A small image classifier, trained from scratch: width 256, trained on microscope photos of single blood and bone marrow cells.
Rows from block 8 of a small image classifier, named by matrix and row number. Rows with one number belong to one neuron. Each number is 200 + 30 x the weight over its row's rms, rounded and kept within 0 to 999. All counts start at 0. After the name is the row's rms in percent of the matrix's.
After each neuron's rows are labels from the 100 images, of 14848, where the neuron reaches its highest value: "top examples" is what is common among them. Only what is clearly more common there than usual is listed. The data: microscope photos of single blood and bone marrow cells. In brackets: how many of the 100, against the usual share in percent.
# fc1: MLP up (model.blocks.8.mlp.fc1.weight, 1024x256), inputs 0-127
# fc2: MLP down (model.blocks.8.mlp.fc2.weight, 256x1024, transposed), outputs 0-127

fc1.681,100,176,196,206,195,217,184,192,175,248,206,253,189,206,231,240,240,223,200,149,211,209,199,228,210,189,125,201,190,183,222,199,137,198,206,189,259,235,203,185,203,200,162,205,208,129,196,200,224,107,212,230,159,194,195,224,181,159,204,209,184,167,201,200,217,202,208,182,224,149,208,135,236,181,199,224,211,319,197,259,234,199,271,200,187,192,179,199,206,214,179,212,181,201,222,240,141,246,202,182,200,200,185,200,165,193,198,108,183,197,255,133,202,259,184,228,201,192,200,185,200,221,186,194,188,200,200,197,171
fc2.681,096,199,193,201,224,200,151,200,199,88,277,121,226,197,201,198,208,148,200,201,192,200,218,242,211,190,200,200,131,191,263,191,199,200,200,198,197,220,198,258,228,212,200,198,173,234,229,200,200,200,207,124,200,184,203,196,200,200,201,195,197,200,294,200,183,195,149,200,274,200,195,203,163,195,235,166,189,102,205,200,200,200,200,203,200,200,211,200,207,200,204,198,208,201,203,154,199,200,212,203,200,199,218,173,270,216,196,202,188,190,201,153,213,230,197,251,202,195,200,200,183,142,185,192,253,157,160,196,208
top examples: cell type: artefact (25 vs 9.8)

fc1.174,062,214,207,189,194,166,183,169,189,183,221,197,222,159,144,199,190,207,204,174,188,233,240,195,212,237,208,157,209,198,235,192,204,234,191,182,162,184,196,170,202,208,202,196,215,176,201,191,203,184,257,192,186,198,193,181,199,121,200,210,198,204,202,191,155,206,199,195,186,198,109,153,156,201,213,147,200,116,207,174,200,191,172,179,232,205,216,215,210,205,213,202,222,194,203,217,201,202,230,198,197,188,160,198,217,187,196,210,256,200,319,198,258,163,200,201,273,215,203,198,227,200,191,206,197,203,200,202,184
fc2.174,043,206,188,200,201,248,196,201,189,200,214,201,204,199,201,210,155,192,202,201,195,206,259,175,200,100,200,232,164,203,225,200,172,200,219,183,88,194,194,199,199,200,200,232,200,232,206,187,279,200,116,200,201,179,295,206,200,200,245,200,255,196,199,197,221,222,173,169,244,189,202,151,211,195,200,211,208,240,200,199,200,200,200,218,343,200,199,195,200,199,200,198,175,201,215,195,200,209,212,189,200,211,194,200,202,195,199,200,197,205,201,193,200,237,200,203,198,262,179,187,189,203,190,219,215,200,205,191,203
top examples: cell type: artefact (35 vs 9.8)

fc1.764,033,200,200,183,225,200,214,171,183,209,200,210,231,199,167,199,191,187,277,213,190,210,203,205,193,87,151,211,176,203,224,234,200,197,200,202,198,161,243,206,200,183,229,200,239,230,200,192,199,231,200,209,201,200,178,201,203,202,216,180,229,199,200,205,239,204,201,206,263,201,199,201,199,189,246,196,200,145,199,202,199,159,190,227,198,219,194,194,202,115,131,214,158,226,235,175,204,197,200,227,201,177,238,200,195,196,233,200,200,200,165,188,205,199,197,163,266,225,201,275,200,238,200,200,136,200,164,196,209
fc2.764,029,200,200,215,205,200,198,201,198,200,200,199,204,200,243,201,200,197,253,199,202,195,200,199,199,235,200,200,200,173,200,200,201,196,209,199,242,243,200,190,200,195,200,203,200,226,200,200,195,201,200,200,200,235,199,186,215,200,201,156,200,204,200,199,200,200,98,200,242,199,217,200,227,201,200,197,200,229,204,326,208,200,162,188,200,205,192,200,133,209,201,206,193,201,204,201,199,203,177,200,151,200,197,235,84,189,200,123,195,200,195,122,200,200,238,200,197,200,200,200,138,200,198,191,200,213,201,198,200
top examples: cell type: segmented neutrophil (61 vs 20)

fc1.254,192,255,224,219,202,191,199,201,213,224,272,150,180,206,164,228,259,218,211,222,241,261,198,179,188,201,247,182,209,195,150,196,228,197,205,221,197,209,171,194,215,171,207,195,227,178,220,198,193,163,174,207,201,240,206,199,182,196,177,176,203,195,201,183,199,229,161,197,187,190,192,199,185,165,262,205,231,209,202,187,172,177,181,227,264,239,206,241,258,190,192,196,223,203,215,123,210,145,162,203,246,183,233,190,177,147,239,198,189,203,241,270,208,156,172,238,195,211,188,205,165,185,180,184,163,206,202,242,265
fc2.254,198,203,204,219,217,198,216,198,208,200,175,267,175,191,234,228,198,191,190,158,205,202,129,199,196,281,177,214,210,200,238,179,209,206,204,175,179,193,233,194,272,195,184,201,199,191,201,169,200,197,228,195,248,180,199,200,184,298,201,197,208,216,227,193,201,238,225,201,196,232,179,204,215,178,238,217,200,229,197,273,174,149,198,206,232,201,169,178,221,239,198,197,188,172,171,200,208,195,163,197,207,232,200,177,220,153,199,139,226,200,200,214,191,189,237,257,201,183,157,206,158,172,216,244,215,198,176,227,203
top examples: cell type: segmented neutrophil (74 vs 20)

fc1.435,157,198,198,236,199,240,217,188,201,168,281,203,196,182,202,187,212,189,225,232,137,197,201,239,190,174,246,197,159,222,203,207,199,154,197,176,172,277,181,190,161,202,199,211,187,266,157,192,200,231,214,202,191,187,192,243,148,193,173,203,201,190,237,223,152,180,189,198,245,151,200,174,211,172,213,181,198,248,201,197,250,195,171,213,254,206,194,203,193,255,173,141,195,198,186,219,224,205,210,214,191,213,194,198,186,199,188,213,213,188,201,210,190,186,235,173,201,266,201,234,231,202,199,202,237,145,190,139,257
fc2.435,180,206,189,171,182,164,206,234,131,222,171,179,216,192,213,232,192,249,199,201,199,225,197,199,181,199,218,203,191,221,147,224,196,204,236,193,202,266,242,135,235,193,191,196,199,200,192,208,200,217,162,201,221,221,206,222,202,200,164,176,182,194,125,201,192,166,177,231,225,195,202,282,210,176,206,238,142,200,214,199,250,226,196,204,201,228,225,200,161,205,198,198,219,210,167,203,229,202,276,263,243,199,133,188,211,199,197,200,187,251,197,179,194,162,245,161,202,212,200,189,213,209,156,253,210,200,229,205,189
top examples: cell type: artefact (38 vs 9.8)

fc1.503,146,194,167,191,200,180,243,199,220,197,197,176,189,183,237,185,204,219,200,183,172,194,219,267,135,229,204,260,195,221,275,196,190,223,181,211,168,197,243,170,235,202,253,232,244,226,191,193,206,223,201,201,218,208,212,238,242,206,215,188,229,198,219,160,236,213,209,232,201,224,201,200,256,190,112,200,192,200,221,222,211,210,179,208,210,225,208,237,156,170,168,202,200,210,203,179,193,184,180,212,255,209,188,243,169,172,164,187,201,216,134,120,184,236,209,123,198,162,207,236,179,203,230,200,185,150,184,219,188
fc2.503,163,160,196,201,244,164,193,197,199,197,211,203,184,201,195,202,179,137,194,198,210,200,210,190,199,200,202,184,244,204,200,212,204,218,187,205,144,201,199,204,139,179,200,190,178,156,157,224,208,197,178,220,197,206,199,200,200,280,240,197,147,219,153,177,237,199,242,211,201,183,192,246,125,227,198,202,200,195,198,168,203,200,156,159,200,184,221,205,200,205,195,203,191,250,192,201,158,189,194,200,216,173,182,196,194,204,200,208,172,204,185,192,190,173,202,183,204,203,123,186,175,198,189,198,123,204,216,232,167
top examples: cell type: segmented neutrophil (67 vs 20)

fc1.19,250,228,160,234,210,230,178,130,208,202,202,203,223,230,192,248,228,222,203,190,200,201,229,205,150,244,215,251,227,220,204,193,180,165,203,176,208,198,215,211,199,179,200,242,194,225,198,217,213,191,199,194,191,193,184,197,196,253,267,211,175,233,196,186,194,185,222,198,201,195,205,204,172,205,166,196,179,184,212,178,198,210,200,211,223,169,200,220,176,261,188,214,178,203,171,198,170,241,190,215,211,203,211,213,198,239,181,189,234,165,179,244,183,186,247,168,198,197,184,207,204,254,194,194,226,203,200,243,220
fc2.19,222,203,201,144,200,175,224,263,201,203,174,177,273,110,208,193,199,259,195,158,201,215,175,177,199,239,203,292,173,177,183,240,201,69,252,184,196,195,235,203,181,195,194,198,170,198,201,201,200,174,212,200,198,239,205,199,200,200,200,216,151,167,165,207,243,196,213,148,213,190,192,134,209,207,213,193,208,205,173,211,224,200,171,164,173,211,187,197,234,202,188,200,197,188,202,220,199,199,242,193,217,181,228,200,196,201,210,220,221,130,187,191,194,201,175,201,204,233,180,182,152,200,222,265,209,190,174,215,213
top examples: cell type: plasma cell (69 vs 3.6)

fc1.36,183,213,214,191,240,231,197,180,154,207,264,217,230,215,234,174,159,204,174,244,172,210,130,271,214,198,175,150,193,211,206,190,159,196,200,298,202,227,229,206,144,143,211,128,182,237,204,141,203,231,179,166,174,155,198,196,191,254,186,171,183,197,201,189,204,159,174,205,201,186,162,208,196,175,221,234,215,197,264,194,148,176,254,200,179,211,167,295,200,215,197,226,216,192,220,202,201,199,180,248,271,178,195,197,241,212,207,197,222,106,202,224,220,217,195,199,189,246,156,233,229,182,212,174,178,200,194,200,200
fc2.36,191,212,199,225,217,201,278,201,198,192,201,259,199,207,203,269,220,136,191,247,174,203,199,199,172,134,282,209,200,179,211,199,193,200,200,212,202,258,216,229,187,238,203,157,210,190,202,211,193,209,147,202,213,202,191,208,244,197,210,113,175,202,175,204,198,189,203,199,215,223,196,194,199,198,190,252,180,234,233,192,181,202,231,144,191,118,178,200,195,196,195,172,157,261,211,188,199,198,231,144,213,204,198,271,201,233,199,190,224,201,238,251,204,121,182,220,202,198,193,207,215,198,199,175,209,207,233,159,214
top examples: cell type: artefact (46 vs 9.8)

fc1.609,190,185,183,239,200,241,221,201,177,191,274,204,221,204,232,195,221,235,121,196,202,235,158,196,204,211,198,232,222,200,173,207,261,180,194,185,201,199,186,196,189,194,211,200,178,165,238,186,226,216,196,126,183,109,198,249,170,212,216,179,208,175,184,172,189,207,200,150,230,206,203,212,151,175,176,222,205,237,198,173,195,155,123,180,213,217,174,182,205,219,169,192,224,189,134,204,192,166,194,193,180,227,244,212,204,229,206,153,180,197,219,190,161,206,170,261,187,189,200,202,237,231,248,252,200,216,194,138,152
fc2.609,205,245,171,184,213,315,178,182,239,200,168,230,192,155,203,200,206,222,165,216,142,186,220,192,198,182,213,221,183,188,202,199,152,193,245,162,200,218,192,201,233,194,226,183,196,202,195,204,202,199,259,169,207,181,187,206,191,172,150,192,268,201,198,163,257,200,213,194,206,202,251,182,207,210,189,243,176,206,199,182,152,200,228,223,200,242,167,209,170,252,195,155,248,194,159,225,196,219,209,240,199,190,214,181,168,241,220,214,166,200,201,212,199,162,206,202,166,197,219,216,190,203,200,143,203,182,211,199,213
top examples: cell type: plasma cell (55 vs 3.6)

fc1.639,080,192,200,212,222,196,216,177,206,178,346,243,187,200,310,181,182,205,196,201,190,195,207,229,156,200,224,216,200,308,169,242,182,230,183,200,227,258,255,200,196,227,225,221,200,201,200,196,209,203,218,200,179,171,230,240,189,192,194,201,194,130,200,201,184,210,206,194,197,259,241,224,200,243,174,199,142,201,272,197,178,275,220,200,254,228,194,195,165,200,184,186,200,200,222,183,198,200,202,221,133,193,197,182,184,171,184,198,191,189,228,187,188,169,161,199,169,192,200,297,200,176,236,194,200,207,230,208,167
fc2.639,078,193,162,200,199,171,119,200,199,249,204,200,194,200,167,200,287,220,273,202,213,200,229,239,200,200,201,176,200,188,200,285,200,200,200,188,200,209,270,200,213,200,177,206,200,211,200,198,206,150,200,203,200,207,199,223,162,200,211,201,202,169,203,220,200,328,173,200,201,158,196,191,200,227,201,64,200,194,238,166,180,215,192,200,200,200,193,195,203,200,198,200,233,204,189,176,200,197,192,149,200,192,169,206,205,196,199,197,190,200,200,202,199,148,287,200,203,197,200,202,206,196,210,218,233,233,202,200,200
top examples: cell type: promyelocyte (29 vs 6.4)

fc1.445,115,207,199,206,200,199,219,162,262,172,200,234,202,205,208,194,202,286,189,215,168,249,182,153,199,203,259,181,210,186,216,240,166,282,251,204,227,247,220,239,160,200,197,220,206,208,200,202,186,204,233,255,202,211,190,243,254,87,204,200,193,199,199,200,200,217,192,200,214,201,210,197,196,179,154,176,198,118,254,210,204,219,200,187,201,198,163,224,116,201,115,200,250,178,149,166,206,209,208,156,132,177,234,238,205,195,179,200,196,170,199,198,197,231,201,283,221,217,182,162,213,125,199,173,199,201,165,221,215
fc2.445,127,200,193,200,187,239,225,200,138,201,179,191,250,200,200,216,161,211,137,200,200,261,208,192,207,204,211,203,152,215,207,275,200,210,199,212,217,172,138,175,235,191,294,207,161,208,242,218,204,199,200,244,180,197,218,239,205,210,221,201,179,219,205,200,263,200,200,186,200,221,241,251,216,248,315,197,187,270,200,199,200,200,151,200,205,203,219,186,239,186,215,201,271,95,211,204,203,199,201,182,178,209,189,237,227,200,201,193,134,207,204,199,200,176,225,209,268,203,255,222,140,206,196,213,198,204,187,196,195
top examples: cell type: promyelocyte (25 vs 6.4)

fc1.521,249,192,211,210,218,216,210,146,205,173,209,218,238,161,198,206,183,231,190,176,196,201,252,108,171,215,184,131,116,230,211,197,200,210,179,255,216,213,190,235,216,242,184,195,249,218,138,235,192,199,176,208,199,186,157,196,204,279,204,225,160,207,184,164,162,200,143,244,182,228,196,180,195,177,260,219,218,216,199,242,173,201,206,231,261,181,190,223,196,221,186,201,221,195,209,226,200,276,212,157,233,211,248,216,202,227,196,204,188,149,164,233,192,217,196,181,224,174,164,202,219,226,214,234,214,236,135,172,183
fc2.521,264,220,180,192,240,200,200,206,237,194,222,305,192,327,200,196,202,187,189,205,200,218,201,239,315,200,256,177,201,198,198,155,178,195,247,196,226,177,231,177,191,188,189,244,198,207,186,172,200,111,194,194,248,141,211,234,175,191,235,208,200,204,163,219,248,134,204,186,191,223,202,204,177,219,181,185,203,185,135,201,181,200,212,207,175,169,158,181,225,159,180,194,200,168,220,179,192,192,199,196,207,270,211,187,165,207,200,197,235,318,206,199,191,209,185,185,220,195,233,199,216,145,196,205,182,206,173,188,218
top examples: cell type: artefact (29 vs 9.8)