Rows from block 7 of a small image classifier, named by matrix and row number. Rows with one number within an expert belong to one neuron, the router's apart. Each number is 128 + 32 x the weight over its row's rms, rounded and kept within 0 to 255. All counts start at 0. Numbers have three digits each.
Before each expert's rows are labels from the 100 images, of 14848, where the router gives the expert most weight on average: "responds to" is what is common among them. Only what is clearly more common there than usual is listed. The data: microscope photos of single blood and bone marrow cells.
# router: slot weights (model.blocks.7.mlp.router.weight, 16x256, trained with AdamW), inputs 0-127
# up: expert up (model.blocks.7.mlp.up, 16x64x256), inputs 0-127
# down: expert down (model.blocks.7.mlp.down, 16x256x64, transposed), outputs 0-127

# expert 4
responds to: smear: peripheral blood; cell type: eosinophil; cell type: artefact
router.4:114121148108129117139091112150082073156154106135169119114155168124126166100090097139115191184204116114110163131100141099126116058124106106079150144130132084138115150113112130156129166137099125144133121145173164132123139093109155150084130143126080059129110124102161135103102091167148116129075096108136151140171168146096117065110089119152134140040140170125118126181185107096126109088154
up.0:103112166150198122133128137145128118149118153155171149069037131103169137170180140183128104144139152133124178144163086111152129095132174153048146116075128100205115126164133153113163135076121151100126048121119092184075102127151111107131148105125085166097188081136161178174144017152111152137049128136159142136136126127136121123130116126142103133115121103163128114158136127134129130126091
down.0:138184153129126075057121075148098155080128136088140110122095142128130044128128072120231128157097128077198128174128097087100135147126095158094106153123128174130116128118203128131128136109159175158152017112162086128124114130224040117062157159088111132128152119134128149150128124127200178161128148131136092129127128128187171047142128134114128161056128125101123128169076128104141087024128
up.1:148001155141109191100105130134141150135128187157179122133114083047160136006141128134129137160118133118162149125131135111127124149054124218098117146159182171114138128044118130130130119124128139138142039117115154120127145142177073099127116081127106128100128131133157072142123116127095128154113120128120055132139146106136135130154158136129095128125124153117127117138103125149151128165103
down.1:142085101127124043148111109114136127023128103158164094136107101128129188127128097129182128106133128132054128034128125107161122124126176141105105184130128087134108128092182128129128122153096060188093139078126205128127126129168113125155135092110135110126174130166128129133128196166167128124128129145002149105111101128083135119123128139136127178135135145146126170120188128218124090127128
up.2:097130172128131135029129125165118084130169123120147171154004119076108185056167153124120125144133136111108133128126116182086130120152163177128122156092197131094129125099145068142151124237125141056130126094162130131155131157142067113058127129135158128096140087116124121096097108103130115225125124123088097116129125123125117135120137087132194107129129217124095199105135115148108115152110
down.2:128163179104105141137107128133129131129128123130115038107088131128137132127134084110161128158083128148209128123128155118155152127126106065164127150127128166135112128118126128132128143255134072054078164094125137128129127160125095122124097184039052125128106093084126101137128126039022125113128116202130160122122106128126110101100128128158128120104128051147132137162177126109174159137128
up.3:178134114131203126149137125080114105156129134101103128077141103105073134176110115157096129126140111128185118115114124146139127127128135118127158147134136121124129128131163147127123134095125131140132117128054142108130130125151152146127120217129109169127147113141120118130124108132103125178145102134079125142112115113143112115147144101084122178178099123117131109094201145129121239072129
down.3:138152142174127127108128087150122142105128117137139211124084057128126099128128105147136128120124128155147128127128142196133128109091111154149136129135128000122151128132204128124128126179083231134145026195116137128128118097117167098100151061174104149128194140187128013128128123128123100112128154116170083143150132128064170126116128119118128153095126102161129111153203129147153156137128
up.4:143077184122123132140128148128107132043166099143120132099050157171173128170160128051128142104173101085095203106118167170126117141210136118151107146132124198143116124163138166096125132187128177124082153136067169128123130140118120126125178138122110074091084128126148109131119095126135131023026102127161196129130135137127137123165094147094129102096114147095136142121125151127096143139151
down.4:163103122117123065035154151142154077114128128105174108120124074128128132128128170138165128134093128076142128168128112041069140132078171196051130136114128100154112128098169128128128129106171079089153204078156085128128107131160102126075121070112095117128132102133128146139128145213169150154128128090099132109133107128120122054108129146133128096111139112072135150129156129154123124116128

# expert 6
responds to: cell type: blast
router.6:179189152082121136129110173168120101147145106095160109148183127095080152148081185157160101162081196106131157147078121162176147137132088099154142109145175127154128080161129084156103133095132101143134137150179149140190115113074170126099146175090107148107115108126112113115088148153167093148096096119084108124143110182125134105117154132086187084145113115163127123154156164095097109086090
up.0:151141141116140128241132133126189129176170077163093128120255148132100162143057033139100115096123126126125129148140084155129127186120146139122137102034082081112127128128122125131129128169128126121127136125128074116130131071122134158139142060129156139087161120127129093114130129126113130198124154127126127146126140114125120045146132150175164141132104126129140110119171177084090135132179
down.0:128024237119184125068118104151155026104128106002121182097152108128128124125128073138104128100202128120103128069128140142168129139126141149124136099133128100128133128115138128133129123112136177184126101215137115128130155187103107112182113199129124126128185111144128156112128129119095114132128124140160131126130236128133121133149128134101128123128128113138115135122040128062142123134128
up.1:178157028130105097178081114201157131159125129140139112103211128143116144173122112142129156129131126106102129039128141123102130184097084102128081104148142118107136147126176117189125137083132135127134138124109151099127142113116092129152085102138123143135255119124134080103115141128143129097126084125095088099136103118142116141176128137149150124125134198097118142153149129115134129096154
down.1:161153119115153105073127117116130100173128000121134055121136036128136047127128118151043128132125128127112128114128119139133123148107103143090067100113128188138170128079153128129128124135132156110090108082187090128128145124158142124164122176119112134128191133125128060113128161144191158109128152079132174132114190128158079132128128146106128113131128133139128154058099128126128165092128
up.2:029124058130173142158148129107121147135153105147122127166079137132005135124164155117128123091125113098105116103127073128171142092146124062128129129110120108154130124082145107168173130146140153127081121147135107133098161128128140119185130161137103116128128126135224160128146153146117128168157104133080163146130176110110128105099116120128118163128131136087118132128131122124084255220055
down.2:132159170081112130060092129099117125255128135089089139128148112128123152144128132166118128101106128145145128151128163203095124079130132160124154090128128058137131128158164127135128128132152206079066134140181125128128140124089090120144129111139094134128147038111127175110128140139117120097128174210187129102126150128192117091166121164193128112189131125155131162152078128231119164175128
up.3:127080172129171224158151123130199042033143194083094135111128118208091101181122176188117127126110139105086122181143056134064125130195124109132130150090146146107133120115031125161124121165146103130108097129129049129130134124123127133086122129128128086100179119124152053136124143063099120153128102129148171184106113136114165144122131142145108173149126122120154134126134102091131136134140
down.3:118107067139093133144174161133151202122128129122133143055132204129128200120128122035116128078142128164099128170128154124084161121081093105126082085138128123140166128142181128127128128200131203088122161052114048128128132131120097110156123044128076118128141111128128158144128140190185138165128134090195150126120189128124162166156128143170129167153128202099128128073135128145114102137128
up.4:157040157128152165089128150113174116103163112174128131126255118118165145079132131133130139101089127121126172137139058107144124150175128133128139128106136095120126119092195135134118129145127108125129096144144119118107117138127097124139128151128123124127202147121137126131152164141120128086128072104127184121155153089122145252200119117120128181145133109084131129142073128135125071062128
down.4:133050141120152134173097131115145128089128149117120100130144129127129174135128022129066128146208128125094128106128102161142104126093090080137135129106128145126065128161165128128128130061102175126137098117152099128128080130127228125181151123129133127128109137199128034128128124128086026126128184120139150128133002128156126105076129137113128127146128103088134122135098128199119178106128

# expert 9
responds to: smear: peripheral blood; cell type: segmented neutrophil
router.9:069155170115173137119111089146069075093150100148127082119116131146178112103094147098117086128100148126166157129073078118148180141095132138207127086176193115153106166077161149169126066177171156158150152143169129137153159116129124119138086161078138152060089153121110042156158137079105122130079178144103174130082106119084158140127105144067087119112091134144108109119094147119075116114079
up.0:128176198146132180166098113075124176087128110090120137126087158135137100125092121089127136130087147192128127102118138130116119131205113156135132127104194175102110128097087129126128133032136145132133111118133115148138127155151137128129068145128143122164102079151064124142126111127156128138187089129124213172121129136150079132066139124087129150082127118117131119108150114120128110116132
down.0:160137092122109122131129115116129084118128087058128153112112095128135133127128127107071128124072128227135128153128105128131163177147120111119110143125128127126159128102156128129128129120152152039062210120114204128128130195148106153150085168193154137128101128116128148138128119126132139170128136086132242124131044128143136167099130174086128145136128033166135112171040128005128119136128
up.1:166141083128121157118128126131127170192118074121127107118093128104108169062120121127137055121145121129120078109108255155136130133124114113101137142114152126103127128191159127134125132000133112105150148124114139130129137107123153134098105113128128105128020103140160106116128110134134129100157116129106085072128129120143118116117113179099162040144158133181110068067138128108135161104123
down.1:111173101125171178138105130160121126025128159077131089128025100129131068129128190121101128123095128113184128141128161174142156116130127101114080150156128128145084128147101128128128129063157169203109128077100075128129128124133092127168151130124196134128148104108128110119128143186095094140128127172100143115128101128126130099166132136080127139145128071236126123113110129076127129123128
up.2:125146135104217126049116128133116119137088128103155111101175113115139133139087166255123130130132135159209140106150075109163120109158124198114127102128128166103145134108066125132128115110162181151131141127091162099117114140128130126127126128112095044150227148138129078118128129151138127149121088107196110122132123198160091182152129248095140110130080129124137112148117132128191148110186
down.2:116037064116139165127149133079112119113128131178100146116132215128126148127128072115063128134118128120047128154128161183121132130155205243173108103102128159127098128153194128123135127122159151150134148094113107128128134072121136119049125128133103125128114171142128205138128088072162103104128090106042168132126083128111119198173127129130128131156131204129131149077045129023115138118128
up.3:146080114132099161102128125103116214106130112127112127127000097135083130159094141113141095111127155127128103123065143194112140134172110106183145146116118120118125122056115132151128128255125140118120127140122134132136130127125132150091110166128143139139123092126111106156116138129116127095205131113165102130125129165125127110162122208068089160118145096105128123108081149126127101139148
down.3:128099111107113142085124106140117138096128098140103167129112139128136158127128213079128128140182128095096128090128160132100099113094099110192106193139128032136066128123077128128128112227053193145111121198094175128128139152058126075132130117106133126128214130150128107187128106061080149117128101098174176191128168128045140186100129094180128032135131089146128120176107128124134143090128
up.4:126150050135136120123126129106191095159082141131141124129226126166113135144189120109122155123124116207140107157099164144131141215188128132114125096212147137147128126111152117127158131145132137131123098137139102148127132126110089126117127042131155149141114115128151065128128156122113128155160134146159205130128168139200074113107136147169104153110141143117143105089092153157143130173074
down.4:174126122148136168081156139131199155125128186166082168108037160128141176127128224122236128156123128097146128151128124073057120083113123052124114161119128166129134128131080128122128144145074094126174125104142130128126119153109149111159121100070089093128159126084128212122128101128123205165128041096113134175127142128168086175150128107116133110119130066088128101136086128046143085073128

# expert 14
responds to: cell type: artefact
router.14:114115107119076112081123108161121128120135159087104111170149086169090129102126101126069146120199105089161155129081186074094194166142133091124107079158113099151085124102152065158102142104144141109090140077186156137090114078098187135139139113158048142152155123135114079136142126187161147144090119127145085147119160082103183104171096149162131159175178131147148128188162094125155176078137
up.0:125123091138142134184111127141108064076111097147167143092108072123132146092126138174136157121130128130091134162184094114121140108095170171105131142119124130121175127085145090160125088148128068126146203129125117129127124114111134143112119180126142131174134118150164128182179121133127128119188003109108124141152131170123154111148123156110121121115138123145125128156162127110133113100131
down.0:123147139141100127122158139111168153195128129091118118113155128127121124124128032066145128112098128077128128151128162148115142148122000106141113120113128058142167128105125128128128127119098044113157161125145091128128134107140088122124128091140092133128106145126128152135128129108115084071128157056126161120122185128061205023138130136172128141098137190149127135159089128137122119210128
up.1:078146163125123153052132119184103165102162133162125127136000120084067128111145129080124093128128133155128079096142122095168122123148109124138107140168170130129112121101174110134131133190127142181128140134126192130122106151159158082102129123122107152126126140121125120136170189125129126168154123128121128140129125143077122168090101140085052125104078113152129128146140133184129139106080
down.1:141101094134135162058131175139130125153128164184163148181122118128129065128128169113044128083185128118142128097128131058108113093149120028122123099129128127127165128091182128128128129084117100174137055191140079128128167121163161142202178123145134125128132158180130075148128091089068160155128062107089140122127079128238179152129128099222128255093119119085146122082066128164145198135128
up.2:112167153106192101163132181056103153161100126145135131169143124126040123058122122122137109160121123079168092061127135151109108127116137228111126152143103061132103128162039148018129178134137121126150145128159108101132120135126117143127144133132121121118140142126142093138126098141106129130142158158091158121128109175240123151103127092106099140124125126144110130104145108144127128122089
down.2:134166235122133122128120146098163123178128139156193100181138114128131117129128121111107128139146128138070128148128109124120127171124121156102039100136128224116133128156097128136128120046175108064179029066144110128128140196192150170147121117116116129128147083149129069148128112092139171159128137131106180126130153128179099135204128169081128086117126114123109121115118128113111026144128
up.3:144139093121129150147129128123134121111147017172101182184127121087129152153139125089145135122163125107062130125113192129101148180128093148191081133137146111130124129067108114094120129138135151094144118176137106159151128125115140210125124114128162127162107104149157170138099149095130128151123133133255152129117130122217121125192128107141121121133128127124124130062128128106130095142160
down.3:119123202117103193135128123121125107079128110177157234110111077128124126129128087124093128119173128129000128134128144148154072118115111123183127150137128183129147128096125128123128119160127147034139100133146133128128127122092169123089134089067106114128129134162128148132128125112127159132128177201197105142147164128194114122122126114169128067117128153133127124141142128093144108153128
up.4:083131106113079157188125136105140136116215177124125114108170132139093148027133059028130141154116134095126125143130117088178096133102127138145111154171097127127128122255121130106094136204141156157157159155138084125128092153128102136114134177128137098120131120128086119106120192096139129167162133128119158140128106123092131072142150152103143096136124128102134127128144128130129131153152
down.4:096122165132103137080167107137109108101128160156138075149083135129115049128128074082093128113137128068000128117128125129113164102116158107144093132160128117125173128096191128130128096100151146074195171117109106128128109145150084142124165099123143139128091187114128099132128140184084147218128132163176115107129130128151129084128128085102128111115114144119110130138149128100077067136128